A small multi-label audio tagger, trained from scratch: norm batchnorm.
Rows from block 3 of a small multi-label audio tagger, named by matrix and row number. Rows with one number belong to one channel. Each number is 500 + 25 x the weight over its row's rms, rounded and kept within 0 to 999. All counts start at 0. Numbers have three digits each.
After each channel's rows are labels from the 100 clips, of 14976, where the channel reaches its highest value: "strongest on" is what is common among them. Only what is clearly more common there than usual is listed. The data: single notes of musical instruments (NSynth).
# convs0: expand 3x3 conv (model.blocks.3.convs.0.weight, 288x48x3x3, each kernel summed), inputs 0-47
# convs1: project pointwise conv (model.blocks.3.convs.1.weight, 48x288x1x1, transposed), outputs 0-47

convs0.173:502522544500486554486523489472503496468463522520519555489517473482506528507523507491492501535486484544510535505503495470504537510493441472495464
convs1.173:478473497486498517526505502499496486554510496534507425505491456517496517463493485470472504503482498540509503525486518485541482427515499517497488
strongest on: octave 7

convs0.16:515507509475477547522506491525451494464505523483528476484520469507473552499454533487516508451512514506495470509529458480510469504483487461516507
convs1.16:490472525463479541545502516498507511501454516492503496483512520485529492485519471491480548477477503532510489525475487461517549522479541451481475
strongest on: bass; octave 7

convs0.28:471534512515500451488503455547475549522491508528503497473514508506497477521546505508517508521492499465476458486486514471536493480515531468459526
convs1.28:493489526453525501474506479544504507468521503490504531512483474444534466519560534494502480483497464460491489517518483482493500458516471485519486
strongest on: bass; octave 1; octave 0; pitch class: C#

convs0.245:470480500494514513517541480482489534483564490444519517471496513514502503524478490510491471463516485476447504509542511489543523520461515476489492
convs1.245:484466535541503505466482500448513500480497538502562493481558484511481493474520487534506473507482535503542475484503476531489502517478486491469488
strongest on: bass

convs0.144:557489502490520458511509489488531507536475499511520486538501549495489535505474462472515495476496503497465501513527528522515490471539503549524548
convs1.144:478459496471505505479496500488470523525495492568509517491523504488521531446494509501501515536472456503498471522540544465481486532494471471488512
strongest on: bass; octave 0; pitch class B; note: B0

convs0.114:485517464527495458456481451509502506518467553497498489507506496487473523465451500505510473494501506455466539481501490543463512495535493493483519
convs1.114:516514512445510541539524514489469479525488526465531496497508495479516503520486446475519466488506511473508459492519522475515481436501463512493483
strongest on: synthetic; bass

convs0.176:503476469533517514485447545510495513511490441518515508489474528505488503506529501474500556523525489546464507517496510481470506495470503542524467
convs1.176:439482507513495526477480473488452516531494506513521448488557480477490504483471439539512505470507490505507486482487510507480458501524522500498508
strongest on: octave 7; guitar

convs0.113:476466517462492491484534517521484515499500514478503484494542541488514553533460503523503462538489449518468484512503481480491548492485515458489491
convs1.113:469516526560515506506505461487467505504475497527506456504492487483548507479496465531518472549468514453481522503512525529497465495508494522471524
strongest on: octave 1; instrument family: bass; pitch class C#; note: C#1

convs0.109:438513481499502503499485452479514559449500463495521500485508462513443522503508478483513493458506515487469509500490514501509474522503456475511512
convs1.109:492517506506485533527515521472522493475575527455514507537506476483512504486511550525548508523501499504477481475523516479520528511506511507481447
strongest on: bass; synthetic; octave 1; pitch class: D

convs0.233:536477431492498524471517498482515473509539502499486507492493542473498494504513527526456482506509479481476482485495534469435531529498496534483485
convs1.233:485521513447500497501514523435474468524491500516524495480548492479486537507466500504486489494475507479516515475515518494513529440471491519450528
strongest on: octave 7

convs0.221:534489521506523462496504514523522514537465484490478517524519527529468524510502515456530523519544509451502503475514520494462486494487499509573491
convs1.221:519504519476482461476492505512533536517514487517501547567510500514493490515477496455526499549470500489484468500522536490506487533477490451481528
strongest on: bass; octave 7

convs0.129:520492439521485485509517515510490502471474515514528481493526517512480527512477504544511510540523491469464551519462491526515489497501444472513457
convs1.129:482520515497463474540525502484476513466491502476489486487493442454476513525468477474474476479518518475478440475547516477499475494523501479505503
strongest on: synthetic; bass; octave 7

convs0.251:505492410478488478521486521494479533476508480492516537486488509466469568489460482493468483499511481508491524518523486522510516469493480506487494
convs1.251:534516520491466569529530503478517477553484506496542492494495499465513527499479465493526482488527494465516474526491532495500455519484478528478495
strongest on: octave 7

convs0.120:477505507534488500460458510494490520427478537514494536503504514497502479476526520457528516527528516535504508484449471478506482491454500514514495
convs1.120:512542501552467543505521495519467489474499478472528501483490490504509530529497516447529460537529495496511465481504530486518502465531506514542515
strongest on: bass; octave 7

convs0.220:538473465535518483459472475489490495503553516490498499536515533498505529493484482528529540463501509490530492554452495482488502489508456487522505
convs1.220:466511485479457528510508479465511479514453493540507503488534509511502503490454504521479515507501439451475497502488504444484474483464476488481481
strongest on: bass; octave 6; octave 7

convs0.60:512485469462468466485517487508547503531547526522503531506491521467455477509514480537445487511512467496477503512494542505490496528503509541475497
convs1.60:530508494495444453529471529477506519519489525508484505493518494514534516482502468494497464519458484505563519481517549508494466542507504472495520
strongest on: octave 7; mallet

convs0.91:511507469507468501506498494517525496497461527524492510556526501451504522523549542480512552537494491499520541493496498518519519504524448482514474
convs1.91:548491503491455501503531497499480517517479496526450489473465483519479461481485509505512456515553503543500469495537520548478510482519466509490497
strongest on: bass; octave 7

convs0.190:510489438520493497499516497455538514523505561535495509513509519478500464512470465498512471538467533511518488491536523518474494481539480492488526
convs1.190:540506494514502471504509482488471495521512494478460466469479514474469478466519498519471513487540540488472488495560535537469481515495492544533488
strongest on: octave 7; octave 6

convs0.84:513489505540484450488512521514492539524479516531522478506519500531516502467492472577492546531461497496470507484460509515491514473490524496527500
convs1.84:504482513474477481512501484495492551527466476482456538502504502510544471499523481484497471460542508498549510524531495518512455518552501482504522
strongest on: synthetic; bass; octave 7

convs0.237:472499487527464422549518473541511531468512509535511502482511515500467500508525515504505473506532512509495515497480487488509502511486530481432509
convs1.237:496495513503508515500492507535509469462483556541504528519452517497553474506535441501466469480485482482509482504503472498500538467520509520492477
strongest on: bass; octave 0; octave 1

convs0.62:497494444534500495468484501448515469488476512559468532472522509529460488503483480483505516482497486527489509474502505479445521515479513476529522
convs1.62:465455488549478503554533482488478485494535472459502482490505495470488493481506477493536516517543502472480481492514545527527504500520471527537497
strongest on: octave 7; octave 6

convs0.136:496546505544512480466498528504456491525437509540507496521547509494483520491511485482529534554504506485501494509490517488490531525457477515475507
convs1.136:497505517509479497510518516516521521471465486466504468490499502493451494457515509456462502524531521473450512466545482490492504463529470497543473
strongest on: synthetic; bass; octave 7

convs0.231:480509500486482507524504466528511517450517503516538516483518556487503546496486477518497488565491453487465507503447499506530482485476531510498492
convs1.231:531453497519475491528490519487527498485461527514515507517495495520545499520524493465525445485494474523578495516482479517493509458498488519474504
strongest on: bass; synthetic; octave 7

convs0.255:532465442521490499517462546507482517501490487535519527472543524516502498501521476495490529515519503531476553499511512502479481483506443503537511
convs1.255:498490454525478500561483487531497502501467499487521508506521485443505480463447490506531495474544510497503446468483537514517486491493512516520502
strongest on: synthetic; bass; octave 7

convs0.159:519487487515452477522513445566508510554484503490488463504514524507457516521453482498524507526486496467459497483502459495497512485519486494505499
convs1.159:483456548470480487503496454512494523473495520532524506545491520469519515501522496471500505489489494505548460545536545483513537485489472503482489
strongest on: octave 7

convs0.122:484475468522501569546497547493444522513494509521502475517502503481511530520447506502500507464530486514499509494482505512508476462479476510494546
convs1.122:480503514479481497541541450459501520477467493473531461507529517441482474506482484511515513478524491484491510505545479502492493555504518476528503
strongest on: bass; octave 1; pitch class C#

convs0.139:537495522495509539493499515483479505486445513540517565475523471487493522473516509509493497545508506516509506544491479469498521538445481483482484
convs1.139:478560489507484500522507535491514466490472530496494469481501461495495526474470490476448511518489525473459529513498460468492472480510512460539501
strongest on: bass; octave 7

convs0.170:512500488488539502494491500491491521456544499496538491516500508471476563449494542524497537507505472525496534462497489554513538500494498505530516
convs1.170:508490504489505534538521493497521507520482466497564472497505503495501472485479478501529463503478519461494455512477532465549467460498526521519464
strongest on: synthetic; octave 7

convs0.140:467504509498506442481526483493473540510502535517519512498512492493438490517475527448525490482528486470505463517511512508517518500541495440493494
convs1.140:513505513483510511497517492509530500545510575509471510505480477451507442511495501512503535517497477477486517504536527475477474511470474482453473
strongest on: bass

convs0.70:473534502496521516476478446489511564534513494481486536477488495517491495488506512532500459494506467489481522468545499484491518502504490484535567
convs1.70:533481522510523514497502488525482558510524466486519471441543488481526467478500465538556491526514497489485510492516533515472474494492491473491493
strongest on: bass; octave 1; pitch class: C; octave 0

convs0.58:544454486506470498469521528543482513507459489503487497493520548524467539489482532477494537513514507505515483528495451483487486488468495510541535
convs1.58:507498515461480472514511511486507512480438503524491494557522458487507529523471509487501517535499507509491458506534497495459523557467505465480494
strongest on: bass; octave 7

convs0.238:484526506517520503467472476477471563500453473489467476475496483525532511488574507505496507523485485541496481481512518496477467488498524470505483
convs1.238:444456480518538526513492513508530529506495478467526499521524515522501477471483490508518512485544503457526481481453507484473471544533510512475513
strongest on: bass; octave 1; pitch class: C; note: C1

convs0.31:469525506542528476494471519486489518513477482490497488505488463542489464537533466506483474460505479486544522517524547482510480456519537520515498
convs1.31:507499491474499500446505523472525542522485546496491507531535475489520481472485472500493546533508469460497510519512459450473486529485500508468517
strongest on: octave 7; octave 6

convs0.18:520494491484505460519470471498445513482488521488510513461524487505457516493502548477480483525517511484453510455484517524483494459538468492481463
convs1.18:495490490484535494523523472489464506512519545505500522558501459480551464521492509492504498492494503512453487471493458451472476521502506498452507
strongest on: octave 7; mallet

convs0.42:518469495527499484501443514506498484514492512503530510474505515480472444500521505543488483484530509513487508489480544485491439474545546502463486
convs1.42:505466482521506488453501462492489531479481506497464506554521489460544452511508477489520504504504452487518471469517452480502520485509535506477514
strongest on: bass; octave 7

convs0.8:452507503517505459485541478491478474483487488543458520457515506540478490478481528486499502515552503507449514481505493505477514521493538490506547
convs1.8:510538470505543547503455506488472479478508539494532504473490507470497494522486480526540502489460516514462483490453493508530513477465486523459489
strongest on: synthetic; bass; octave 7

convs0.13:482476500477524545501538522452498498497494506515532533510494548481528497507467487543504493530499463454499497492496512505491501549448545494522507
convs1.13:471463483527466477504440500461523489473530473460517491450509523503489499533502488479493502540469523507523541503495502521490497513470509520549490
strongest on: octave 7; keyboard; mallet

convs0.3:539507539490512484502516508481478492483483487521528511482511554528484527443513495544484457560498461495466500494492501494478517504478527504539522
convs1.3:515514529475568529521465544493535482542481524519548510543513497499502527530500492478517511492502505459496487511479512493518448479495486487482522
strongest on: bass; octave 1; octave 7

convs0.194:467484509473507508525503470485516566527512487447530474490509511468455498486527479503508473461519500492455505518535513513503496530444493504483491
convs1.194:474473513498480531500479523460530496502525547504526497520523465477500520493502455486539496489458496485504463514534534532493465512482456501456478
strongest on: bass; octave 1; octave 0

convs0.179:511480458531476524494468495471506471504497513527469544499537472457487454546470500515495458500482532525486488494537492509457506490519495507477527
convs1.179:483489459485518513481500494457514499495500510446489484453498496472482476511484533533502486524522540488475480479534494523505501525450480540545459
strongest on: bass; octave 7

convs0.72:501476508524497469472502494507439542503469508520497526456503468475464512460511517475513543506480493529500469492489495500469522488523466488446524
convs1.72:467490516476493535479524502533463480506511475489538487541535499466553483522549485480474487492516484496510472492494504510549509466531474503542496
strongest on: bass; octave 7

convs0.212:534482495525517531482493546482448461486481490490512531462525489482514508487507516537456496510520517551498494510504482464486478489555467506517471
convs1.212:501509494496499515503560433504495490510476507510497478518491499493547470504481470537489511499511530491480492494454496490488498561499567491504537
strongest on: octave 7; octave 6; pitch class C

convs0.177:536492499473544526499519502474487482493504509513504534476522458490517547475521505522443490532512471529508518501521473517458528534484544483511469
convs1.177:492501495481520531531509539468526442536460525513514481505527498485520483507456486501503520496482537479524524547474512475558476480504501477483498
strongest on: bass; octave 7

convs0.87:475475507516503499477515458485471501532516482498475427545516518514512541486484452516499479486497479471463481517530533508526504479515508544492512
convs1.87:475481502474477513502527474482498522495480545512541461523523496469481460499541494525504531485480495482551480521568499495478519531500499478473513
strongest on: bass; octave 1; pitch class C#

convs0.15:453499483470516517511475511508494513476478493541527549445508523463477468481509505523487483496506488489533505475499507491502488479479577536509519
convs1.15:455484483538506517468499483520456510498492539487523464491490498441499510490506490489519501530461505491456483523447509467522498499457542513486506
strongest on: octave 7; guitar

convs0.52:503493488484487464469529519510521491508538508506505550508470527501446476530504498474470491522513487478519493505510521483444515536535560535496506
convs1.52:544487518475486448477471510503506509528498555497511508551525533495511518490529500503475516517460493477545520481521525516520506542477509465470519
strongest on: bass; octave 6; octave 7

convs0.166:526461451504534486477505492501492538531525491512498429532517530491514503491497441494507484505511495507473487518518515538515488459533512540503517
convs1.166:490528487476476501514510488455489502516515505504522482515517498452489455493529490560499537490510503521543469522555513465509475533473509521460494
strongest on: octave 7

convs0.256:491498455509469537499518508493480527479524467528509548469494497506483529506424484477503495487479479494472526473481520535464528483526487469482503
convs1.256:518487529492484479534502461412499492485512471487525464469510508487445491496530504490498477476514536496498481496515484469493498510474487496540461
strongest on: synthetic; octave 7

convs0.267:539507450557529497510458508461495496488494495505517501528509486464511513485528470488521507554526508520501514532453486491501514455492485497475458
convs1.267:504501513439505526501562533484493473513481513483502474543527481472505490510481478500530505482490478462482487511509483440524469476519473543510494
strongest on: synthetic; bass; octave 7

convs0.118:482465490557483484499511520453503489467492505497549523493536501524453473512452526490492486471507479517453515479502500470466511489514500489492545
convs1.118:473487480544516529453481501494489485473535518473541524499486475464505467510498521535525480511508522497513447473507478498524497496452480548521476
strongest on: synthetic; bass; octave 7

convs0.157:544473497483512476460492475497533507497513522512546500510493513485463484485517445536541535530493488518490501511440525498481481524515523536473508
convs1.157:463496479512422457491464502484463538492475508511493476500506511489507504463490519453497491474526452503504499477496526482456494466497485483481520
strongest on: octave 7

convs0.226:433522440525457515507493489467507515502516469527489505518476516511505516487502468476564492445499505486495492497500514493491526548497481504518485
convs1.226:507462516498503526515545474469474500526497493474488497491495541542428469498532481509553516484500508516506524489485490477519513517478488497478444
strongest on: octave 7

convs0.142:482537446511491502481459508461487491521555513502507505494471482508488484493535548508509533471494497496521492504461522480516524555521467524465496
convs1.142:480459497474496520480503506508474490505516447552491515475457542508478488451476504518512490483513463512471528468462522529473510480471488473508479
strongest on: bass; octave 0; pitch class B; note: B0

convs0.77:513497489504493455471472472499469487472514545520502538505526499460469522447480469517544530512486475496466515501452512513493534491526527477501495
convs1.77:520512511479494503546534523451466481505482513504496476505505473477525495522513470451523478457522499492471483482493507477515426474498458506516506
strongest on: synthetic; bass; octave 7

convs0.218:486495514477461515501530474526468535499446526501502488495494504518509510481484505488536518525484457516507476469541451513521517533446514460514525
convs1.218:493467468469486491542492495461504493482484527511461467513511537469493483462518513457488498495494515557496481515525531500493529481458468457525505
strongest on: octave 1; pitch class E; note: E1

convs0.160:498493484510477495447489511448497490509517509496516445531482490535510486493486480529503492480494472453480465531523510482491509562505525540514540
convs1.160:492456478475487496488490471491449518489491487475499474478539543499478500479527492485479502489492461488506521460558465518454508512506476476502547
strongest on: octave 7; octave 6