A small multi-label audio tagger, trained from scratch: depths [2, 2, 5, 2], widths [24, 48, 96, 192].
Rows from block 2 of a small multi-label audio tagger, named by matrix and row number. Rows with one number belong to one channel. Each number is 128 + 32 x the weight over its row's rms, rounded and kept within 0 to 255. All counts start at 0. Numbers have three digits each.
After each channel's rows are labels from the 100 clips, of 14976, where the channel reaches its highest value: "responds to" is what is common among them. Only what is clearly more common there than usual is listed. The data: single notes of musical instruments (NSynth).
# convs0: expand 3x3 conv, stride 2 (model.blocks.2.convs.0.weight, 144x24x3x3), inputs 0-23, a 3x3 kernel for each
# convs1: project pointwise conv (model.blocks.2.convs.1.weight, 48x144x1x1, transposed), outputs 0-47

convs0.29:136085158119091089112107105105124132081129126065114110130138100210183125166094118150073101109084095144207121106129162137071076112148084182157080184151144075174138074118118133123147114099123174196103110045124174108139141085129086126112114122117068114180127125118111076076196059133126129176147100081137151104165110127127166140179170139163117120120176185152215167110128153114112202109126098164154135092112099183124098118126105101135129099152172064090111176100128123144137134114115143138132146125123073145160081104138121113139133131125142085103168077117110100142101147118177179089148129128122133130073148187107164168126131090171122169118147090148088116
convs1.29:131053115181112120109183162114118132115095124085080080115100148103216123151111124139105132142136104088138177160161094139096125094131113163083177
responds to: octave 7; pitch class G

convs0.66:105090150112159117150146085138180178066061088135204117133143139122138100084136114158095089144127143135147188140109081092191163118106106178137111106111154201095122121113195088142080118186122069096123103133119192149105080095088174165152067110138145121142081110108155161132152140112106081141108122117127170081126154156131137135123151117108135127144104119100159188172123126141136127145203182088141139074138150103116133092182145183142090140062117174154131115073112108203125126075079174153138160124140179147100022142144087122105148095166102166112152170128103112142112171100136142119159148105102133148135143158151098097124123145125126128111126196050140077
convs1.66:128095152095103162068132144109057075119141094095135090099112181146158093146121121142080175074118104136156113119148149108095150104180162151063145
responds to: mallet; octave 7

convs0.93:131135126084122132175119155089122132050108145117148035129162116105069172174136165116143170118123092152148158084175109113075068136099118155137077142182122130079169132103118123065089140132171118114113088082075131167129146059143138162120133109119071162114144175095115093092120113103112179112102129111086103131139157109242182115112126110152111129157134130159129200122156186115115134177133088143121184096123121146090124135141160132174165128116150097144138167166176119149139122147107116167116068153129105198135081074148087135155110123039206177108157136107112136200090114076152113101149116135106103125145114150170142157131125151079139110127129109183111090
convs1.93:147133134172163068082158153126129124133136130132078110189079132134138151187157093160111135138160124116145152146171141149086153070163112215154091
responds to: octave 7

convs0.65:092073103094121119162163152097113153078072128145165042130163105087147183053140117138148134147093146134161113203175089180148124096098091137150125131169187157113058132138138159142147150184140145128148137131115094112121083140103144129101157122151111148149132198151126159169134134160093163113166094086157138099124129131183180103091128154098127134080154130092093097065121137126059129113070103137095146157146074149118131112077142143103133166104131155129193147148172109132145106115089149160120138133136195203123086105170108129083140094100137103159151121126095103176215130082135154089160089151100177154081126154153121119158163097071115086093061181090128112
convs1.65:090102128165128117112108106204078179100159107138139086138110131120105069202128112101138131152114095115097092037092097115135150134173136155117126
responds to: bass; octave 7

convs0.87:106175138124119127187121141089141117172151089162115089106145125120180160106083185143145095102121135127159166064136089111100114118158116157121111122158137175097084130083121152149178094144101126136090112076147087120109138162125131042136167123054146121123141136134120067105087075075185164125096107130060123159194151119134142108092102178173108139118149069138155168078126171134064097147088170108148132097142110122188126123176151115079130141111157148138122114161151135077161171146114178167061165109114093152152114065107096057105147141122182192165124113131089105116126108128150144117180151156103150140134120134233112085084120138094163117131092099179110077
convs1.87:129089114105112141108138105162092120224159108111161039193145145091158142161131115169113117097159128104145130099159087111120112142160093131178157
responds to: octave 7

convs0.11:118147125106131118174169095209140111173141153106126142094162123117094080073128144145102144120130192120124109126113162106146096134172147125123155158141131093049132100121139155153193073117090165128062052091133179191124087180112092132118125160175093166133179134131136112159109118117142182111074128076077110152138158113096176132091143118148127117116105140177165117105167169187111052115143138073161133134096140132105104086109204118127139128051120118106158130107118134139143126123206079081101099147187131136085155108080119068139169155079078153093074137111139142094113167166125115108111116173129147098161144083129040130125162130078102144116172133096164113
convs1.11:138162161040122110121141115182090099148103136153168098153136166144165151110067116167126120073127122151114097182168129130145157121064134111177167
responds to: octave 6; mallet; octave 7

convs0.83:145130147142164125116161106084120064124191112142084121160138165142196187131164129148144109159146190122154164136160148175167105082103110140089161152134167124151205148139052136175124159122099160159140125106178186144124177135131109085150111139143138081153088116102125114184123124115112081128094109120112181090121181076137103169183147206039117149071125157165108125148101126115132145149128169087143151130121105132171116096137088121146101181090179113105106186124132096177105144105136135079147121167108114116091133145150089207092198132152147083158116096121104160103136135127087150060118120071161115114098150123194130172113108068144164175128083086115115100
convs1.83:064136127170185131135113098109102118123096068091101115072148132117146065127125201133146157117127126154149114146080080111141091113130146179067095
responds to: bass

convs0.140:113121084151091129124123158105108133145121139105169150130169107194112073127132090108132167110173136148173071094123142183140066136094090072149176109196079138119117126116120135117100141137138111178088165121106114125137150131120101191141163074068094124119131165131145125093121097153096112132139164106156087143077077158060179132113101134114092133062132152132114134181123139126170125129073105098168101145137131138139157186127105094141172172132122168116111167129106122162098176117105155100191126093144059206169129159134110097231071202185176146063152110094100098129095133132154095105145150162060174159153183163158148086175127105129112097133117136101127126
convs1.140:148123100153103145099080165122070140082102104109111116155091105086081100088116147154141153070159182179074134110167132140120140090083072154156132
responds to: synthetic; octave 7; vocal; octave 6

convs0.18:110094136170102105155176165104141145140144150114156129107123130141149095051129146172139131107095151148154078154092077171179069068140157147130151170175096073115115150152125154118157141071087179164107048091085095139114124131161135067097174105085140150128162191133175135152116077106145134117112151057115131144111188169168166106073162098071113127098071133158161105081127172130090113125074168142194093128118098101146143169140153129151166157123092148060122156179145104135101068176121175097131131115129158158133146133106183123118127121146174029085168150112137148136148154165115097082147080084187132130146117131134115139103126158132121110128084106067158135
convs1.18:102118169091101135142145116202051145120131111173092052166115157122076123168138146117113116138140127140098085115119102118145105064103175173152152
responds to: octave 7; mallet

convs0.129:140087103180140117079093130176090168161128155084164183096122106167156159187090168127134164150177103117133116135093137095109142148095144083085124131099096155154169153149116063075079111101143217186154159072145150087084107119150177182145145134093146095131110156117110101171129125106070151132163196113174080095082034142088106128136120152100101130153153173102128156130132101079138163120081152178124096165152119083101169169128102137179136181116120107138121117135135176120101155151128110093128111044146104169154139134135138139103085200086139058106164093176160136161071140106141148121094092158136118176121163112128123160115156126161128186149087118107119131
convs1.129:112150152146104074136071122133136150156119111115147070166123135124143121136063149125155098156033132124092143133186160161158123176077170095128095
responds to: octave 7

convs0.126:155128146133167112146096129069116132135126176134082079081173124117099208189138095146114146171147124088118152116183120166111148160085119175110096157114156134209188153101088123036100104161171132102088134201165145101114163096132154093134065130114080154083209069094138172177134106116068115084185104122118115146119082155148120113155106120113139175118131122107110109131132124096164158103086143078048161173142125138111131158148155105157078109153183115124128097091130141125108079156123093133098112125103121079103104109133085110149142139095130071192077145087158101121086120090114096162139120079141100151129106124085132202116140110114103094177132098129070141
convs1.126:126145093113145079133166177107152111121099178104092129172144107083090092097122179120124125096099197119117155134106201071124109147090143177093111
responds to: guitar; octave 6

convs0.122:117162178168103104132146077120108146122091089118134113180095139166158123152143108123141134099083108112140120140127161179106144162157121121129137055067115141137109163065134148152132141124155110136110095185127144169119151116140129105143113129116208117164139124158085187093120093123188080087147075134128127082175110071160100189159099110154169127145103110119167133147162147157153168157071112088097180112098119163170118108186173126162099150126158175095143153097149072171132133174072166134080190148054152081108111079163082147101178081156131115191128155188132079154157097098187134109159108127067099131170089117088111172094153171177121112125126091150147081
convs1.122:119112144083128144195155157134147108127121092065131142133161046143152137112138129143112168116124173089197125158130145113131138089190062095149167
responds to: synthetic; bass; octave 7

convs0.40:145107163155169207078129127130144110090099073146114122149108128074160112093161119164179156114122117170128143114096115121129119117109099206100127078159100128128170168141162084076115138139143108099086104105064114116148161123126155128168097113089169140146141102140167149123127173141103109077161101085058124162090068133137101124120195168150165149104100152102104138064195211151093131153095121114146142142155107191127069088166090130167182150085166141049189134122109181177125061115107151144098130153140142120164160182115144173130114130118135101137171158128133167165168164095127122082157123105109152103098136150154074102205136165159165081146151127088108162
convs1.40:146046149070082091150144087141123105163181130117139112148154187131085105154162138125138156139107203109129083103155157086140103101149124181127139
responds to: octave 6

convs0.64:109136099038115153123135090136144122056136087140133046150177080084152156082151155086078135120123107128150190107142104118122166131181130120135166110098154145077137139151122107118082115178155098138135119113096161125177084099130170119124097146121099131110157149076141092104160092113137101104091184125095107134125134150152143110126175143164119137132153098083120187184116147168129165133144095132117185050131121091109095081142139089180151147049113179116123114092110111155144102107116185152110084117139100173114111135088132073108112167060187142119145184131101154127025159110127120104159198072141086157139097112180106161135140113077181087084175104120115135
convs1.64:105089172103101126076159198127136084140158132120143122130051173125094116167104149188069143134157120132149127147146135171086132068143121138085093
responds to: keyboard; octave 6; pitch class C

convs0.112:116106066052129100077075123115160103200179140129166160082135092134141204190123146143086145147144149113122116134170113133088148188104080142111107139138146112120136143123092098125143080099182185162082159111161203168093138119173115150165116137146073182110141141155138105171123115131130142083152113083142104136141117086125119144137152187070081139164123119132150155114153133113164130150114101095095112152114136199122138128071125114124105130110114119155181121149173127141104153099132154094133098127155071079111097083170105115185104167079156121118141101123176141088075083121080128125080065080112046141085187188124139196125133203155113094157136105130114170
convs1.112:099203118139101051113188153145170093148096128157083131121114116102137100142116171082137142131088110137172173167192116156174116139120129143135084
responds to: bass

convs0.143:137120128191136156088140127086151145075106132101186126174143130106168075130147186150100118168164123125139153042149117182157128089131096111144147124068118229184147151114157059133091176107132152051113132133160143127089136132123171101144103042121140107128111157096092128149167106162121111087098137087071132139172140163099152101170202119151138192113083108095073183191119148119109191208148138065116122154112158127144112123153124153148118134112114199124137070085161090174103110112144168163127115124114156122135087149154124080145140143089156126115107111121113118151114165130139131092119114110168113093152212152088120191171097113129141134152159158128132097
convs1.143:141075107133122133099099159133085103155156132097089149123124155151136119108161169170096203130153158064182172084122165082129147082143165174107152
responds to: mallet; pitch class C; octave 7

convs0.141:076153129163140096100119155098192068160100112114137126128138112078128165099158124146149119164072120080162139148076117091170148163183144176090097046058184121176092190151132120051142094179115115143136142147127080119129162123115156081150112154128156106051106123159113158108102107131164112115117181132117194093143114119097081167123146066152111143136113105128162119110071136144152143099113198106157177125160116091156138130129129101128165117121096154055112126145152098128180139171139171099137176159113167115153106141135207142059098105174106102184116158145128128112135125094094178110167116110105151229134090137137171106136130088119171107143057118128130123
convs1.141:160122109095110148174131137114095156134123080083173108192092151091069164150098079104136201067110120169147128167149113152123101119114141082103121
responds to: octave 7; octave 6

convs0.48:153130133082130086087106106087119130089153106115155112109124112113175179129104183099111178130082142127141140153114129165061057162052090115101214091164099151095141066123116063152112144142153115130111151111134169131132103131174117167106107082155086202101166177065145149160179110137114130097149119085134068133101103150094128139124120141106120153132148133140119144141137119090111160088108165127090147147094136089092185141159120110151106174133178181148156170109198173159072125102128139096153111109130069129155093128166122113141079115148107146085160127162136122161103120140132089124040072103066084140089190200095156190171182142115126135080106125101132130
convs1.48:154175153175081072121141124200148109121088146104088134142125137135083068179063160168130139155118164110127155086127114098147120098141124099086084
responds to: synthetic; bass

convs0.128:110220111169144119146145175143118092197117148132122132068129125131116147106069126146102139171167202181104112126118156170104115103116185178106135177175172082068104157139130137177162126134049154111078082129129148154152143189095090111089125115161083115130170130101154108147106150110119185139093102088148117115148194156072063117189178128153095109081123139114168103137083167169111067116109126115135130133164150149157123119058155141100126147119129147129154132105110140149139149151124071138117145090099083106061162169094120128105148144101089160068046156057136137057141138140108107189081142159117154119157138092149076141103115128108172127133137118130171128
convs1.128:148120174100129104163130109129108093176126104149181112088125182150156057101060146117094122097141102187101085146117130149128139180102163088106175
responds to: octave 7; pitch class D#; note: D#7

convs0.41:108100124145179154053122143178182103111121153120170107066155149067141120094131112159104157095133109109133148143110161153214173099075150178050175091139128103095112173156109052054125169154120088104156144109100164124115138095133198159115078100132177147123071131145170130100153109099100080110133111069100153097166122132141121150108158126152100146159170097169137154160114101118148132131127162119130161133149125076191122155133104121162128134113153177087160033126158101174152121080096174126132194158108197090109137142105176105076065086136128102096186142116147198129127124144108135131172077136086108168152111098142130108177169138148122135114109121122116131
convs1.41:158064164076106142116162194190101136169124127083177084155175136148085113151116132140162148111106161167130093095154132062119131155147154124118105
responds to: mallet; octave 6

convs0.96:123110120138145145117162071157145109090143097112096107107108091132150129079185138099105111174119109137131106172137192154172142101134109156110132149133125071075119157144154204171147179139134136127151106179116179145155126160126161098135151100115115135142078111156138115135182173138165133080186147106122201185150170102141112123054153108112073118145093118148133167130150138076111098121104136152068109088131107124161136164107121101148101127068184106089191096144192119152124123131144143133214166111141184117091176111060117081129090180121117098172202169207164133138106184149175098103145159083153071132118131108150128059065094160152112103116153159134146114
convs1.96:135133204109078160120141109158148069121119114184161121113120092128075143099152099117092190131105100155123123187063114075166137140175116116110120
responds to: bass; octave 7

convs0.25:155117166130110169112124136132075177108132128116121144146102150110146085109162177131100109121162117146137106159181137100111127105070066139101148108194141175124168162103168060197124166102123128099152130167115140085110160079082061110124150122130177089167068097102104112115197134132175078127120174141126101075137097091120120155098121122103150168116076082104125143198131183146112177115159148133181130091109146124149120087142095093105124144149173117146171122099098117179144196126143140158114160062136118132173094148121160085133148136189115207075117135101120113163058134142151142145102174139166140111154193142145150148138098104206045108103197156139125103
convs1.25:127113119138131129080105191105108124131148132105127073130112125128134054078151062163086113134150176092199137118209104121149091114138103159135152
responds to: octave 7

convs0.124:085121110139129149148162120171133177111121148125149091127085103145095088086101141123122099099164132106138104132093125174139107138121180101181137113111107152028122087100118129084121129105139145161127121153087169127149100214160133171138158157150119143174072154125126085139146126115097187162168156160131066084096120126114097129070097094081063100138116130079109131122155123123126123145196076196155148137137207191135099171133156102174152160140152152107144139125097153128133169153106104121166118099215105171109146142105151110196097202154130157132120117136139107121097133105137097197145192161157200175161186161137071073119122113145098164086149100126141073
convs1.124:124084124130133137117064133094128136097144106125139116111088087168153161096066097156124121075101113233133105157164144114143073128086113142162090
responds to: octave 7; pitch class C

convs0.109:136110144139126075127088094117132141082147160140117111098162145172166126095100132178109115154117161118161116086123167148162177111216121152087120098101148103139139181090129163168064085158107162158148161153120143084181126118099153077133094132138118115133089096081106142086155141075157088083151118128123193117124152092095127104136133138112128074095151088138151120124106161103095158159102163134131149120101124123154124116100131122145111126056157088105116143106093067201127077224134066177144227176041107156072130164139126128073148137127119102203142143180126113080114122112152137052158172111143122167116121178121118144115165083127157063129148097101148129
convs1.109:104104110133115139146116188114108119148108098120087103136110073120127143105063107109105197111141153103113123190092103124193084191108109095071096
responds to: synthetic; synth lead